config.yaml
norm_position: "pre"
batch_size: 384
adamw_weight_decay_other_params: 0
Rows from block 5, named by matrix and row number. Rows with one number belong to one attention dimension. Each number is 128 + 32 x the weight over its row's rms, rounded and kept within 0 to 255. All counts start at 0. Numbers have three digits each. After the name is the row's rms in percent of the matrix's.
# q: window attention query, key and value (stacked) (model.blocks.5.attn.qkv.weight, 384x160, the q third), inputs 0-159
# k: window attention query, key and value (stacked) (model.blocks.5.attn.qkv.weight, 384x160, the k third), inputs 0-159
q.45 068:128255128128129128128128128128128128128128255128128128128128128128128089128128128128128128128255128128128128128128128128128128128128128128124127128128128128128128128128128128128128128128128128128128128128128128128128128128128128128128128128128128128128128128128128128128128128126128128128128128128128128128128128128128128128128128128128128128128128128128128128128128128128128128128128128128128128128128128128129128128128128128128128128128128128128128128128128128128128128128128128
q.56 339:128128128128128128128128128128128128128128128128128128128128128128128128128131128128128128128128128128128128128128128128128128128128128128154128128128128128128128128128128128128128128128128128128128128128128128128128128128128128128128128128128128128128128128128128128000128128128128128128128128128128128128128128128128128128128128128128128128128128128128128128128128128128128128128128128128128128128128128128128128128128128128128128128128128128128128128128128128128128128128128128
q.58 313:128034128128128128128128128128128128128128128128128125128128128128128129128128128128128128128128128128128128128128128128128128128128128095255128128128128128128128128128128128128128128121128128128128128128128128128128128128128161128128128128128128128175128128128128128128128128128128128128128128128128128128128128128128128128128128128128128128128128128128128128128128128128128128128128128128128128128128128128128128128128128128128128128128128128128128128128128128128128128128128128
q.63 010:128128128128127128128128128128128128128128129128128119128128128128128104128128128128128128128128128128128128128128128128128128128128128129126130128128128128128128128128128128128128128132128128128128128128128128128128128128128128128128128128128128128128128128128128128128128128127128128128128128128128128128128128128128128128128128128128128128128128128128128128128128128128128128128128128128128128128128128255127128128128128128128128128128128128128128128128128128128128128128128128
q.64 194:128128128128128128128128128128128128128128128128128128128128128128128128128128128128128128128128128128128128128128128128128128128128128128121128128128128128128128128128128128128128128000128128128128128128128128128128128128128128128128128128128128128032128128128128128129128128167128128128128128128128128128128128128128128128128128128128128128128128128128128128128128128128128128128128128128128128128128128129183128128128128128128128128128128128128128128128128128128128128128128128
q.79 009:128128128128129128128128128128128128128128125128128134128128128128128127128132128128128128128132128128128128128128128128128128128128128128129129128128128128128128128128128128128128128140128128128128128128128128128128128128128129128128128128128128128129128128128128128127128128129128128128128128128128128128128128128128128128128128128128128128128128128128128128128128128128128128128128128128128128128128128130000128128128128128128128128128128128128128128128128128128128128128128128
q.81 095:128128128128128128128128128128128128128128100128128128128128128128128128128126128128128128128128128128128128128128128128128128128128128129237128128128128128128128128128128128128128128000128128128128128128128128128128128128128249128128128128128128128129128128128128128127128128128128128128128128128128128128128128128128128128128128128128128128128128128128128128128128128128128128128128128128128128128128128128255128128128128128128128128128128128128128128128128128128128128128128128
q.82 011:128128128128128128128128128128128128128128131128128121128128128128128129128124128128128128128124128128128128128128128128128128128128128128127127128128128128128128128128128128128128128119128128128128128128128128128128128128128127128128128128128128128128128128128128128129128128127128128128128128128128128128128128128128128128128128128128128128128128128128128128128128128128128128128128128128128128128128128127255128128128128128128128128128128128128128128128128128128128128128128128
q.84 569:128000128128126128128128128128128128128128128128128128128128128128128129128128128128128128128128128128128128128128128128128128128128128128128128128128128128128128128128128128128128128128128128128128128128128128128128128128128128128128128128128128128140128128128128128128128128000128128128128128128128128128128128128128128128128128128128128128128128128128128128128128128128128128128128128128128128128128128128138128128128128128128128128128128128128128128128128128128128128128128128
k.45 118:128128128128128128128128128128128128128128000128128129128128128128128128128128128128128128128128128128128128128128128128128128128128128128128129128128128128128128128128128128128128128128128128128128128128128128128128128128128128128128128128128128128128128128128128128000128128128128128128128128128128128128128128128128128128128128128128128128128128128128128128128128128128128128128128128128128128128128128129128128128128128128128128128128128128128128128128128128128128128128128128
k.56 159:128190128128128128128128128128128128128128129128128127128128128128128128128128128128128128128128128128128128128128128128128128128128128128128125128128128128128128128128128128128128128129128128128128128128128128128128128128128000128128128128128128128000128128128128128255128128128128128128128128128128128128128128128128128128128128128128128128128128128128128128128128128128128128128128128128128128128128128128128128128128128128128128128128128128128128128128128128128128128128128128
k.58 283:128171128128128128128128128128128128128128128128128231128128128128128128128068128128128128128128128128128128128128128128128128128128128167000130128128128128128128128128128128128128128145128128128128128128128128128128128128128128128128128128128128128131128128128128128147128128128128128128128128128128128128128128128128128128128128128128128128128128128128128128128128128128128128128128128128128128128128128128128128128128128128128128128128128128128128128128128128128128128128128128
k.63 009:128128128128128128128128128128128128128128128128128168128128129128128129128123128128128128128124128128128128128128128128128128128128128129126124128128128128128128128128128128128128128128128128128128128128128128128128128128128128128128128128128128128131128128128128128111128128126128128128128128128128128128128128128128128128128128128128128128128128128128128128128128128128128128128128128128128128128128128000124128128128128128128128128128128128128128128128128128128128128128128128
k.64 169:128128128128128128128128128128128128128128127128128129128128128128128095128128128128128128128128128128128128128128128128128128128128128129000128128128128128128128128128128128128128128123128128128128128128128128128128128128128199128128128128128128128128128128128128128128128128124128128128128128128128128128128128128128128128128128128128128128128128128128128128128128128128128128128128128128128128128128128128127128128128128128128128128128128128128128128128128128128128128128128128
k.79 006:128128128128128128128128128128128128128128126128128127128128124128128129128125128128128128128128128128128128128128128128128128128128128130122120128128128128128128128128128128128128128127128128128128128128128128128128128128128110128128128128128128128129128128128128128123128128096128128128128128128128128128128128128128128128128128128128128128128128128128128128128128128128128128128128128128128128128128128130255128128128128128128128128128128128128128128128128128128128128128128128
k.81 438:128128128128118128128128128128128128128128218128128128128128128128128128128255128128128128128128128128128128128128128128128128128128128128128128128128128128128128128128128128128128128000128128128128128128128128128128128128128128128128128128128128128128128128128128128128128128129128128128128128128128128128128128128128128128128128128128128128128128128128128128128128128128128128128128128128128128128128128128128128128128128128128128128128128128128128128128128128128128128128128128
k.82 007:128128128128127128128128128128128128128128130128128129128128132128128126128130128128128128128127128128128128128128128128128128128128128127133135128128128128128128128128128128128128128129128128128128128128128128128128128128128146128128128128128128128127128128128128128132128128156128128128128128128128128128128128128128128128128128128128128128128128128128128128128128128128128128128128128128128128128128128127000128128128128128128128128128128128128128128128128128128128128128128128
k.84 307:128117128128042128128128128128128128128128128128128128128128128128128128128129128128128128128128128128128128128128128128128128128128128132128128128128128128128128128128128128128128128128128128128128128128128128128128128128128128128128128128128128128130128128128128128128128128255128128128128128128128128128128128128128128128128128128128128128128128128128128128128128128128128128128128128128128128128128128128128128128128128128128128128128128128128128128128128128128128128128128128