config = dict(
    dataset='photos of plants, animals and fungi (iNaturalist)',
    horizontal_flip=True,
    arch='swin',
    head_dim=64,
    bias='all',
    widths=[80, 160, 320],
    l1_shrink=0.03,
    epochs=29.1,
    weight_decay=0.0,
)
Rows from block 6, named by matrix and row number. Rows with one number belong to one attention dimension. Each number is 128 + 32 x the weight over its row's rms, rounded and kept within 0 to 255. All counts start at 0. After the name is the row's rms in percent of the matrix's.
# q: window attention query, key and value (stacked) (model.blocks.6.attn.qkv.weight, 384x160, the q third), inputs 0-79
# k: window attention query, key and value (stacked) (model.blocks.6.attn.qkv.weight, 384x160, the k third), inputs 0-79
q.1 234 [128 128 128 128 128 128 128 128 128 128 128 128 128 128 180 128 128 255 128 128  89 128 128 255 128 129 128 128 128 128 128 128 128 128 128 128 128 128 128 128 128 128 128 128 128 133 171 128 128 128 128 128 128 128 128 128 128 128 128 128 128   0 128 128 128 128 128 128 128 128 128 128 128 128 128 127 128 128 128 128]
k.1 517 [128 128 128 128 119 128 128 128 128 128 128 128 128 128 128 128 128   0 128 128 120 128 128   0 128 128 128 128 128 128 128 128 128 128 128 128 128 128 128 128 128 128 128 128 128 128 128 128 128 128 128 128 128 128 128 128 128 128 128 128 128 128 128 128 128 128 128 128 128 128 128 128 128 128 128 128 128 128 128 128]
q.2 518 [128 128 128 128 138 128 128 128 128 128 128 128 128 128 128 128 128 128 128 128 128 128 128 128 128 128 128 128 128 128 128 128 128 128 128 128 128 128 128 128 128 128 128 128 128 127 128 121 128 128 128 128 128 128 128 128 128 128 128 128 128 128 128 128 128 128 128 128 128 128 128 128 128 128 128 128 128 128 128 128]
k.2 159 [128 130 128 128 128 128 128 128 128 128 128 128 128 128 254 128 128 125 128 128 128 128 128 128 128 128 128 128 128 128 128 128 128 128 128 128 128 128 128 128 128 128 128 128 128 130 231 100 128 128 128 128 128 128 128 128 128 128 128 128 128   0 128 128 128 128 128 128 128 128 128 128 128 128 128 255 128 128 128 128]
q.3 196 [128   0 128 128 255 128 128 128 128 128 128 128 128 128 126 128 128 156 128 128 128 128 128 204 128 128 128 128 128 128 128 128 128 128 128 128 128 128 128 128 128 128 128 128 128 128 129 128 128 128 128 128 128 128 128 128 128 128 128 128 128  74 128 128 128 128 128 128 128 128 128 128 128 128 128 125 128 128 128 128]
k.3 523 [128 128 128 128   0 128 128 128 128 128 128 128 128 128 123 128 128 128 128 128 128 128 128 128 128 128 128 128 128 128 128 128 128 128 128 128 128 128 128 128 128 128 128 128 128 123 128 128 128 128 128 128 128 128 128 128 128 128 128 128 128 128 128 128 128 128 128 128 128 128 128 128 128 128 128 128 128 128 128 128]
q.4 307 [128  35 128 128 128 128 128 128 128 128 128 128 128 128 130 128 128 128 128 128 128 128 128 128 128 130 128 128 128 128 128 128 128 128 128 128 128 128 128 128 128 128 128 128 128 255 128 128 128 128 128 128 128 128 128 128 128 128 128 128 128 128 128 128 128 128 128 128 128 128 128 128 128 128 128 129 128 128 128 128]
k.4 116 [128  86 128 128  44 128 128 128 128 128 128 128 128 128 130 128 128 128 128 128 128 128 128 128 128 127 128 128 128 128 128 128 128 128 128 128 128 128 128 128 128 128 128 128 128   0 127 255 128 128 128 128 128 128 128 128 128 128 128 128 128 128 128 128 128 128 128 128 128 128 128 128 128 128 128 126 128 128 128 128]
q.10 008 [128 129 128 128 131 128 128 128 128 128 128 128 128 128 130 128 128 124 128 128 118 128 128 129 128 134 128 128 128 128 128 128 128 128 128 128 128 128 128 128 128 128 128 128 128 126 128 255 128 128 128 128 128 128 128 128 128 128 128 128 128 128 128 128 128 128 128 128 128 128 128 128 128 128 128 126 128 128 128 128]
k.10 006 [128 131 128 128 127 128 128 128 128 128 128 128 128 128 129 128 128 128 128 128 129 128 128 128 128 130 128 128 128 128 128 128 128 128 128 128 128 128 128 128 128 128 128 128 128 128 110   0 128 128 128 128 128 128 128 128 128 128 128 128 128 130 128 128 128 128 128 128 128 128 128 128 128 128 128 128 128 128 128 128]
q.12 008 [128 129 128 128 132 128 128 128 128 128 128 128 128 128 130 128 128 124 128 128 118 128 128 129 128 133 128 128 128 128 128 128 128 128 128 128 128 128 128 128 128 128 128 128 128 127 128 255 128 128 128 128 128 128 128 128 128 128 128 128 128 128 128 128 128 128 128 128 128 128 128 128 128 128 128 127 128 128 128 128]
k.12 005 [128 132 128 128 128 128 128 128 128 128 128 128 128 128 128 128 128 128 128 128 129 128 128 128 128 131 128 128 128 128 128 128 128 128 128 128 128 128 128 128 128 128 128 128 128 128 109   0 128 128 128 128 128 128 128 128 128 128 128 128 128 131 128 128 128 128 128 128 128 128 128 128 128 128 128 129 128 128 128 128]
q.17 191 [128 127 128 128 130 128 128 128 128 128 128 128 128 128 128 128 128 108 128 128 137 128 128 128 128 129 128 128 128 128 128 128 128 128 128 128 128 128 128 128 128 128 128 128 128 128 255 123 128 128 128 128 128 128 128 128 128 128 128 128 128 129 128 128 128 128 128 128 128 128 128 128 128 128 128 255 128 128 128 128]
k.17 135 [128 255 128 128 131 128 128 128 128 128 128 128 128 128 121 128 128 209 128 128 128 128 128 102 128 128 128 128 128 128 128 128 128 128 128 128 128 128 128 128 128 128 128 128 128 128 105 128 128 128 128 128 128 128 128 128 128 128 128 128 128 124 128 128 128 128 128 128 128 128 128 128 128 128 128 132 128 128 128 128]
q.30 161 [128 129 128 128 113 128 128 128 128 128 128 128 128 128   0 128 128 128 128 128 128 128 128 128 128 129 128 128 128 128 128 128 128 128 128 128 128 128 128 128 128 128 128 128 128 133 132 129 128 128 128 128 128 128 128 128 128 128 128 128 128 142 128 128 128 128 128 128 128 128 128 128 128 128 128  52 128 128 128 128]
k.30 445 [128 128 128 128 128 128 128 128 128 128 128 128 128 128 255 128 128 128 128 128 194 128 128 156 128 128 128 128 128 128 128 128 128 128 128 128 128 128 128 128 128 128 128 128 128 133 128 128 128 128 128 128 128 128 128 128 128 128 128 128 128 128 128 128 128 128 128 128 128 128 128 128 128 128 128 128 128 128 128 128]
q.34 405 [128 116 128 128 128 128 128 128 128 128 128 128 128 128 131 128 128 153 128 128 128 128 128 152 128 128 128 128 128 128 128 128 128 128 128 128 128 128 128 128 128 128 128 128 128 128 128 128 128 128 128 128 128 128 128 128 128 128 128 128 128   0 128 128 128 128 128 128 128 128 128 128 128 128 128 128 128 128 128 128]
k.34 310 [128 128 128 128 128 128 128 128 128 128 128 128 128 128 122 128 128 113 128 128   0 128 128 127 128 128 128 128 128 128 128 128 128 128 128 128 128 128 128 128 128 128 128 128 128 128 128 128 128 128 128 128 128 128 128 128 128 128 128 128 128 255 128 128 128 128 128 128 128 128 128 128 128 128 128 128 128 128 128 128]
q.38 685 [128 128 128 128 128 128 128 128 128 128 128 128 128 128 128 128 128 103 128 128 128 128 128 128 128 255 128 128 128 128 128 128 128 128 128 128 128 128 128 128 128 128 128 128 128 146 128 128 128 128 128 128 128 128 128 128 128 128 128 128 128 131 128 128 128 128 128 128 128 128 128 128 128 128 128 128 128 128 128 128]
k.38 325 [128 129 128 128 128 128 128 128 128 128 128 128 128 128 128 128 128 128 128 128 128 128 128 128 128   0 128 128 128 128 128 128 128 128 128 128 128 128 128 128 128 128 128 128 128 128  62 147 128 128 128 128 128 128 128 128 128 128 128 128 128 128 128 128 128 128 128 128 128 128 128 128 128 128 128 131 128 128 128 128]
q.45 009 [128 129 128 128 132 128 128 128 128 128 128 128 128 128 130 128 128 125 128 128 121 128 128 129 128 131 128 128 128 128 128 128 128 128 128 128 128 128 128 128 128 128 128 128 128 127 128 255 128 128 128 128 128 128 128 128 128 128 128 128 128 128 128 128 128 128 128 128 128 128 128 128 128 128 128 127 128 128 128 128]
k.45 006 [128 131 128 128 128 128 128 128 128 128 128 128 128 128 128 128 128 128 128 128 129 128 128 128 128 130 128 128 128 128 128 128 128 128 128 128 128 128 128 128 128 128 128 128 128 128 112   0 128 128 128 128 128 128 128 128 128 128 128 128 128 130 128 128 128 128 128 128 128 128 128 128 128 128 128 128 128 128 128 128]
q.84 137 [128 128 128 128 126 128 128 128 128 128 128 128 128 128 128 128 128 128 128 128 129 128 128 201 128 147 128 128 128 128 128 128 128 128 128 128 128 128 128 128 128 128 128 128 128 128 180 127 128 128 128 128 128 128 128 128 128 128 128 128 128 128 128 128 128 128 128 128 128 128 128 128 128 128 128   0 128 128 128 128]
k.84 104 [128 189 128 128 127 128 128 128 128 128 128 128 128 128 129 128 128 128 128 128 128 128 128 128 128 129 128 128 128 128 128 128 128 128 128 128 128 128 128 128 128 128 128 128 128 128 129 119 128 128 128 128 128 128 128 128 128 128 128 128 128 128 128 128 128 128 128 128 128 128 128 128 128 128 128 138 128 128 128 128]
q.89 189 [128 127 128 128 127 128 128 128 128 128 128 128 128 128 255 128 128  41 128 128 128 128 128 128 128 123 128 128 128 128 128 128 128 128 128 128 128 128 128 128 128 128 128 128 128 127  56 128 128 128 128 128 128 128 128 128 128 128 128 128 128 128 128 128 128 128 128 128 128 128 128 128 128 128 128 128 128 128 128 128]
k.89 076 [128 128 128 128 128 128 128 128 128 128 128 128 128 128   0 128 128 127 128 128 128 128 128 128 128 128 128 128 128 128 128 128 128 128 128 128 128 128 128 128 128 128 128 128 128 255 127 128 128 128 128 128 128 128 128 128 128 128 128 128 128 129 128 128 128 128 128 128 128 128 128 128 128 128 128 127 128 128 128 128]
q.97 098 [128 128 128 128 123 128 128 128 128 128 128 128 128 128 129 128 128 127 128 128 127 128 128 128 128 131 128 128 128 128 128 128 128 128 128 128 128 128 128 128 128 128 128 128 128 128 128 128 128 128 128 128 128 128 128 128 128 128 128 128 128 127 128 128 128 128 128 128 128 128 128 128 128 128 128 128 128 128 128 128]
k.97 063 [128 130 128 128 127 128 128 128 128 128 128 128 128 128 206 128 128 128 128 128 130 128 128 128 128 128 128 128 128 128 128 128 128 128 128 128 128 128 128 128 128 128 128 128 128 128 128 128 128 128 128 128 128 128 128 128 128 128 128 128 128 129 128 128 128 128 128 128 128 128 128 128 128 128 128 130 128 128 128 128]
q.112 160 [128 127 128 128 129 128 128 128 128 128 128 128 128 128 178 128 128   0 128 128 203 128 128 128 128 128 128 128 128 128 128 128 128 128 128 128 128 128 128 128 128 128 128 128 128 128 129 128 128 128 128 128 128 128 128 128 128 128 128 128 128   0 128 128 128 128 128 128 128 128 128 128 128 128 128 134 128 128 128 128]
k.112 472 [128 163 128 128 128 128 128 128 128 128 128 128 128 128 118 128 128 128 128 128 128 128 128 128 128 128 128 128 128 128 128 128 128 128 128 128 128 128 128 128 128 128 128 128 128 128 128 128 128 128 128 128 128 128 128 128 128 128 128 128 128 255 128 128 128 128 128 128 128 128 128 128 128 128 128 125 128 128 128 128]
q.114 195 [128  46 128 128   0 128 128 128 128 128 128 128 128 128 128 128 128 129 128 128 128 128 128 117 128 128 128 128 128 128 128 128 128 128 128 128 128 128 128 128 128 128 128 128 128 122 128 181 128 128 128 128 128 128 128 128 128 128 128 128 128 128 128 128 128 128 128 128 128 128 128 128 128 128 128 128 128 128 128 128]
k.114 199 [128   4 128 128 128 128 128 128 128 128 128 128 128 128 128 128 128 129 128 128 128 128 128   0 128 128 128 128 128 128 128 128 128 128 128 128 128 128 128 128 128 128 128 128 128 128 128 127 128 128 128 128 128 128 128 128 128 128 128 128 128 128 128 128 128 128 128 128 128 128 128 128 128 128 128 128 128 128 128 128]