Weights of a small image classifier: norm layernorm, normuon at rate 0.022.
Rows from block 6, named by matrix and row number. Rows with one number belong to one attention dimension. Each number is 500 + 50 x the weight over its row's rms, rounded and kept within 0 to 999. All counts start at 0. Numbers have three digits each. After the name is the row's rms in percent of the matrix's.
# v: window attention query, key and value (stacked) (model.blocks.6.attn.qkv.weight, 384x160, the v third), inputs 80-159
# proj: window attention output (model.blocks.6.attn.proj.weight, 160x128, transposed), outputs 80-159
v.12 181:500500500500500500500500500501500500500500500500500500500500500500500500500500500500500500500500500500500500500500500500500500500500500500500500500500500500500500500495500500500500500500500500500500500500500500500500500500500500500500500500
proj.12 694:500500500499500500500501500501501500500500500500500500500500500500501500500501500500500500501500500500500500500500501500500500500501500501500500500500500500500500500499500500500500500500500500500500500500500501500500500500501500500500500500
v.13 261:500500500501500500500500500647500500500500500500500500500500500500500500500500500500500500500500500500500500500500500500500500500500500500500500500500500500500500500500500500500500500500500500500500500500500500500500500500500500500500500500
proj.13 220:500501501502501501501500501340500501496501500500501501501501501500500501501500501501500501500501501501501501501501500501501501501500501500501501501501501501501501501502527501501501501501501501501501501501501500501501501501500501501501501501
v.14 184:500500500500500500500500500466500500500500500500500500500500500500500500500500500500500500500500500500500500500500500500500500500500500500500500500500500500500500500499500500500500500500500500500500500500500500500500500500500500500500500500
proj.14 439:500499500496499499499500499500500499499499501501499499499499499501500500499500499500500499500500499499499499500499500499499499499500499500499500500499500499500499499493493500500500499499499499500500500498499500499499500499500499499500499499
v.32 202:500500500501500500500500500180500500500500500500500500500500500500500500500500500500500500500500500500500500500500500500500500500500500500500500500500500500500500500527500500500500500500500500500500500500500500500500500500500500500500500500
proj.32 308:500499500499501499497500501961500498498500500500501498498499500602500500499500499500500499500500498498497500500501500498498499500500500500499500499500500500500499500498541500500500499498501498499500500500499500498500500498500498500500500500
v.58 497:500500500000500500500500500500500500500500500500500500500500500500500500500500500500500500500500500500500500500500500500500500500500500500500500500500500500500500500500500500500500500500500500500500500500500500500500500500500500500500500500
proj.58 120:504499500537497498497508496765507499507495506506496498499499497161507500498506499499504496507500498497498495501496507497498497496508497508496499500497499497499497499321502501500503499499496496499500501494498507496495502499507498495500495495
v.60 198:500500500499500500500500500427500500500500500500500500500500500500500500500500500500500500500500500500500500500500500500500500500500500500500500500500500500500500500499500500500500500500500500500500500500500500500500500500500500500500500500
proj.60 303:494491493501499492490496499501496491869502496495499491492491498501496492491496491491495495496494490492491501493499496492492495503496498496495493492498493495492492492518501495493494491491499494492493493500492496494502494492496491501493500500
v.76 171:500500500500500500500500500498500500500500500500500500500500500500500500500500500500500500500500500500500500500500500500500500500500500500500500500500500500500500500501500500500500500500500500500500500500500500500500500500500500500500500500
proj.76 431:502500500515500500500504500501504500501500503504500500500500500488504500500502500500502500504501500500500499501500503500500500500504500505500501500500500500500500500506999501501501500500500500500501501498500504500499501500502500499501499500
v.84 515:500500500000500500500500500619500500500500500500500500500500500500500500500500500500500500500500500500500500500500500500500500500500500500500500500500500500500500500500500500500500500500500500500500500500500500500500500500500500500500500500
proj.84 199:491501497458502501501444502141466501494546482482502501501501502537441497501426501499491501466496501501501530495502432501501501566451501470501497498501499501498502499495501494495493500501502501498497494572501462502538493501424501528497517512
v.95 621:500500500500500500500500500500500500500500500500500500500500500500500500500500500500500500500500500500500500500500500500500500500500500500500500500500500500500500500499500500500500500500500500500500500500500500500500500500500500500500500500
proj.95 227:489491489500498492492496498427493491502500490490499491491491498503497489492498490489489495493488492492492500489499497492492495500495497492495489489497490496489493489501500488489488490492498494489489489500492494494500489490498492500489500500
v.102 288:500500500500500500500500500498500500500500500500500500500500500500500500500500500500500500500500500500500500500500500500500500500500500500500500500500500500500500500382500500500500500500500500500500500500500500500500500500500500500500500500
proj.102 145:534509519498501503505529501503531507502500535534501508507508501571528519506529509514534501531527506503506500527501528504507501497529501531501520515501516501517504514498501530526532511507501502515522532499505531501501534508529506500520500501
v.110 234:500500500501500500500500500499500500500500500500500500500500500500500500500500500500500500500500500500500500500500500500500500500500500500500500500500500500500500500500500500500500500500500500500500500500500500500500500500500500500500500500
proj.110 242:502502503999499501501500499455501502503500502502499502502502499501501503501501502503502499501503501500501500503499501501501499500501499501499503503498503499503501503498498503503502502502499499503503503501502501498500503503500501500503500500