Rows from block 6, named by matrix and row number. Rows with one number belong to one neuron. Each number is 50 + 12 x the weight over the matrix's rms, rounded and kept within 0 to 99. All counts start at 0.
# gate: MLP gate (model.blocks.6.mlp.gate.weight, 480x160), inputs 0-79
# fc1: MLP up (model.blocks.6.mlp.fc1.weight, 480x160), inputs 0-79
# fc2: MLP down (model.blocks.6.mlp.fc2.weight, 160x480, transposed), outputs 0-79
gate.46:50 46 50 50 50 50 50 50 50 50 50 50 50 50 50 50 50 50 50 50 51 50 50 51 50 66 50 50 50 50 50 43 50 50 50 50 50 50 50 50 50 50 50 50 50 00 49 50 50 50 50 50 50 50 50 50 50 50 50 50 50 43 50 50 50 50 50 50 50 50 50 50 50 50 50 00 50 50 50 50
fc1.46:50 99 50 50 50 50 50 50 50 50 50 50 50 50 49 50 50 50 50 50 49 50 50 50 50 99 50 50 50 50 50 69 50 50 50 50 50 50 50 50 50 50 50 50 50 50 50 50 50 50 50 50 50 50 50 50 50 50 50 50 50 51 50 50 50 50 50 50 50 50 50 50 50 50 50 00 50 50 50 50
fc2.46:49 51 50 49 52 49 49 50 50 50 49 49 44 49 57 49 47 49 49 49 50 63 73 49 49 50 49 52 49 51 49 99 49 48 05 49 49 49 43 49 50 49 49 50 49 49 50 49 48 49 49 52 49 70 01 49 49 49 49 49 49 99 49 49 49 50 49 18 47 49 49 50 50 59 49 00 50 49 58 40
gate.60:50 55 50 50 50 50 50 50 50 50 50 50 50 50 49 50 50 50 50 50 46 50 50 50 50 50 50 50 50 50 50 51 50 50 50 50 50 50 50 50 50 50 50 50 50 18 52 50 50 50 50 50 50 50 50 50 50 50 50 50 50 50 50 50 50 50 50 50 50 50 50 50 50 50 50 45 50 50 50 50
fc1.60:50 50 50 50 50 50 50 50 50 50 50 50 50 50 50 50 50 50 50 50 46 50 50 52 50 48 50 50 50 50 50 50 50 50 50 50 50 50 50 50 50 50 50 50 50 00 51 50 50 50 50 50 50 50 50 50 50 50 50 50 50 51 50 50 50 50 50 50 50 50 50 50 50 50 50 50 50 50 50 50
fc2.60:50 50 48 49 50 49 48 70 49 49 49 50 61 50 49 49 68 50 49 49 50 49 46 51 63 49 49 49 49 49 73 50 49 70 52 50 48 55 61 63 65 48 50 71 49 99 40 50 70 72 50 49 48 48 55 51 49 49 50 54 49 50 72 48 49 68 49 50 68 48 61 49 66 49 64 31 49 49 49 57
gate.210:50 51 50 50 50 50 50 50 50 50 50 50 50 50 50 50 50 50 50 50 50 50 50 64 50 99 50 50 50 50 50 49 50 50 50 50 50 50 50 50 50 50 50 50 50 51 50 50 50 50 50 50 50 50 50 50 50 50 50 50 50 99 50 50 50 50 50 50 50 50 50 50 50 50 50 00 50 50 50 50
fc1.210:50 50 50 50 50 50 50 50 50 50 50 50 50 50 48 50 50 50 50 50 49 50 50 00 50 99 50 50 50 50 50 50 50 50 50 50 50 50 50 50 50 50 50 50 50 50 50 50 50 50 50 50 50 50 50 50 50 50 50 50 50 00 50 50 50 50 50 50 50 50 50 50 50 50 50 51 50 50 50 50
fc2.210:49 48 66 50 49 53 65 48 99 92 80 49 20 50 25 53 35 49 52 54 52 99 99 49 49 00 50 99 50 99 49 52 51 41 00 49 61 49 20 49 48 61 50 48 50 49 49 50 41 48 50 99 57 99 00 49 50 50 49 49 50 50 48 64 54 48 50 50 36 76 49 99 48 99 49 51 99 50 99 09
gate.255:50 50 50 50 50 50 50 50 50 50 50 50 50 50 50 50 50 50 50 50 50 50 50 50 50 00 50 50 50 50 50 50 50 50 50 50 50 50 50 50 50 50 50 50 50 50 50 50 50 50 50 50 50 50 50 50 50 50 50 50 50 51 50 50 50 50 50 50 50 50 50 50 50 50 50 49 50 50 50 50
fc1.255:50 53 50 50 50 50 50 50 50 50 50 50 50 50 49 50 50 50 50 50 50 50 50 50 50 99 50 50 50 50 50 56 50 50 50 50 50 50 50 50 50 50 50 50 50 38 51 51 50 50 50 50 50 50 50 50 50 50 50 50 50 50 50 50 50 50 50 50 50 50 50 50 50 50 50 48 50 50 50 50
fc2.255:68 49 88 88 50 93 89 46 94 84 85 69 45 66 99 92 45 49 92 93 50 99 99 42 47 50 83 99 83 99 45 50 92 45 38 57 93 48 45 47 46 92 73 46 84 46 50 51 45 46 69 99 94 99 34 49 84 89 50 48 88 26 46 91 93 46 82 00 45 86 47 99 46 99 47 50 87 87 99 46
gate.318:50 50 50 50 50 50 50 50 50 50 50 50 50 50 50 50 50 50 50 50 99 50 50 99 50 00 50 50 50 50 50 49 50 50 50 50 50 50 50 50 50 50 50 50 50 49 50 50 50 50 50 50 50 50 50 50 50 50 50 50 50 18 50 50 50 50 50 50 50 50 50 50 50 50 50 00 50 50 50 50
fc1.318:50 50 50 50 50 50 50 50 50 50 50 50 50 50 50 50 50 50 50 50 89 50 50 55 50 00 50 50 50 50 50 50 50 50 50 50 50 50 50 50 50 50 50 50 50 50 50 50 50 50 50 50 50 50 50 50 50 50 50 50 50 00 50 50 50 50 50 50 50 50 50 50 50 50 50 50 50 50 50 50
fc2.318:48 51 49 48 51 49 49 49 49 49 49 48 49 48 51 48 49 46 48 49 99 50 50 49 49 60 48 50 48 49 49 51 48 49 49 48 49 48 49 49 49 49 48 49 48 50 00 50 49 49 48 50 49 50 49 48 48 48 48 49 48 29 49 49 49 49 48 50 49 49 49 49 49 50 49 99 49 48 50 49
gate.321:50 50 50 50 50 50 50 50 50 50 50 50 50 50 44 50 50 50 50 50 42 50 50 99 50 53 50 50 50 50 50 00 50 50 50 50 50 50 50 50 50 50 50 50 50 50 49 51 50 50 50 50 50 50 50 50 50 50 50 50 50 48 50 50 50 50 50 50 50 50 50 50 50 50 50 49 50 50 50 50
fc1.321:50 50 50 50 50 50 50 50 50 50 50 50 50 50 49 50 50 50 50 50 00 50 50 99 50 50 50 50 50 50 50 44 50 50 50 50 50 50 50 50 50 50 50 50 50 50 50 50 50 50 50 50 50 50 50 50 50 50 50 50 50 49 50 50 50 50 50 50 50 50 50 50 50 50 50 51 50 50 50 50
fc2.321:50 99 50 50 52 50 50 51 50 50 50 50 51 51 50 50 51 51 50 50 53 50 50 50 51 50 50 50 50 50 51 41 50 51 53 51 50 51 51 51 50 50 50 51 50 51 50 50 51 51 50 50 50 50 55 50 50 50 50 50 50 53 51 50 50 50 50 36 51 50 50 50 51 50 51 50 50 50 50 51
gate.379:50 50 50 50 50 50 50 50 50 50 50 50 50 50 50 50 50 50 50 50 99 50 50 50 50 48 50 50 50 50 50 00 50 50 50 50 50 50 50 50 50 50 50 50 50 50 49 50 50 50 50 50 50 50 50 50 50 50 50 50 50 99 50 50 50 50 50 50 50 50 50 50 50 50 50 99 50 50 50 50
fc1.379:50 50 50 50 50 50 50 50 50 50 50 50 50 50 50 50 50 50 50 50 00 50 50 50 50 52 50 50 50 50 50 99 50 50 50 50 50 50 50 50 50 50 50 50 50 51 50 51 50 50 50 50 50 50 50 50 50 50 50 50 50 50 50 50 50 50 50 50 50 50 50 50 50 50 50 31 50 50 50 50
fc2.379:52 50 50 52 50 51 50 50 51 50 51 52 50 52 38 51 50 51 51 51 99 50 50 50 51 84 52 51 52 51 50 19 51 50 50 52 50 52 50 51 51 50 52 50 52 50 51 50 50 50 52 51 51 50 50 52 52 51 52 52 52 49 50 50 51 51 52 50 50 51 51 51 51 50 51 44 51 52 50 50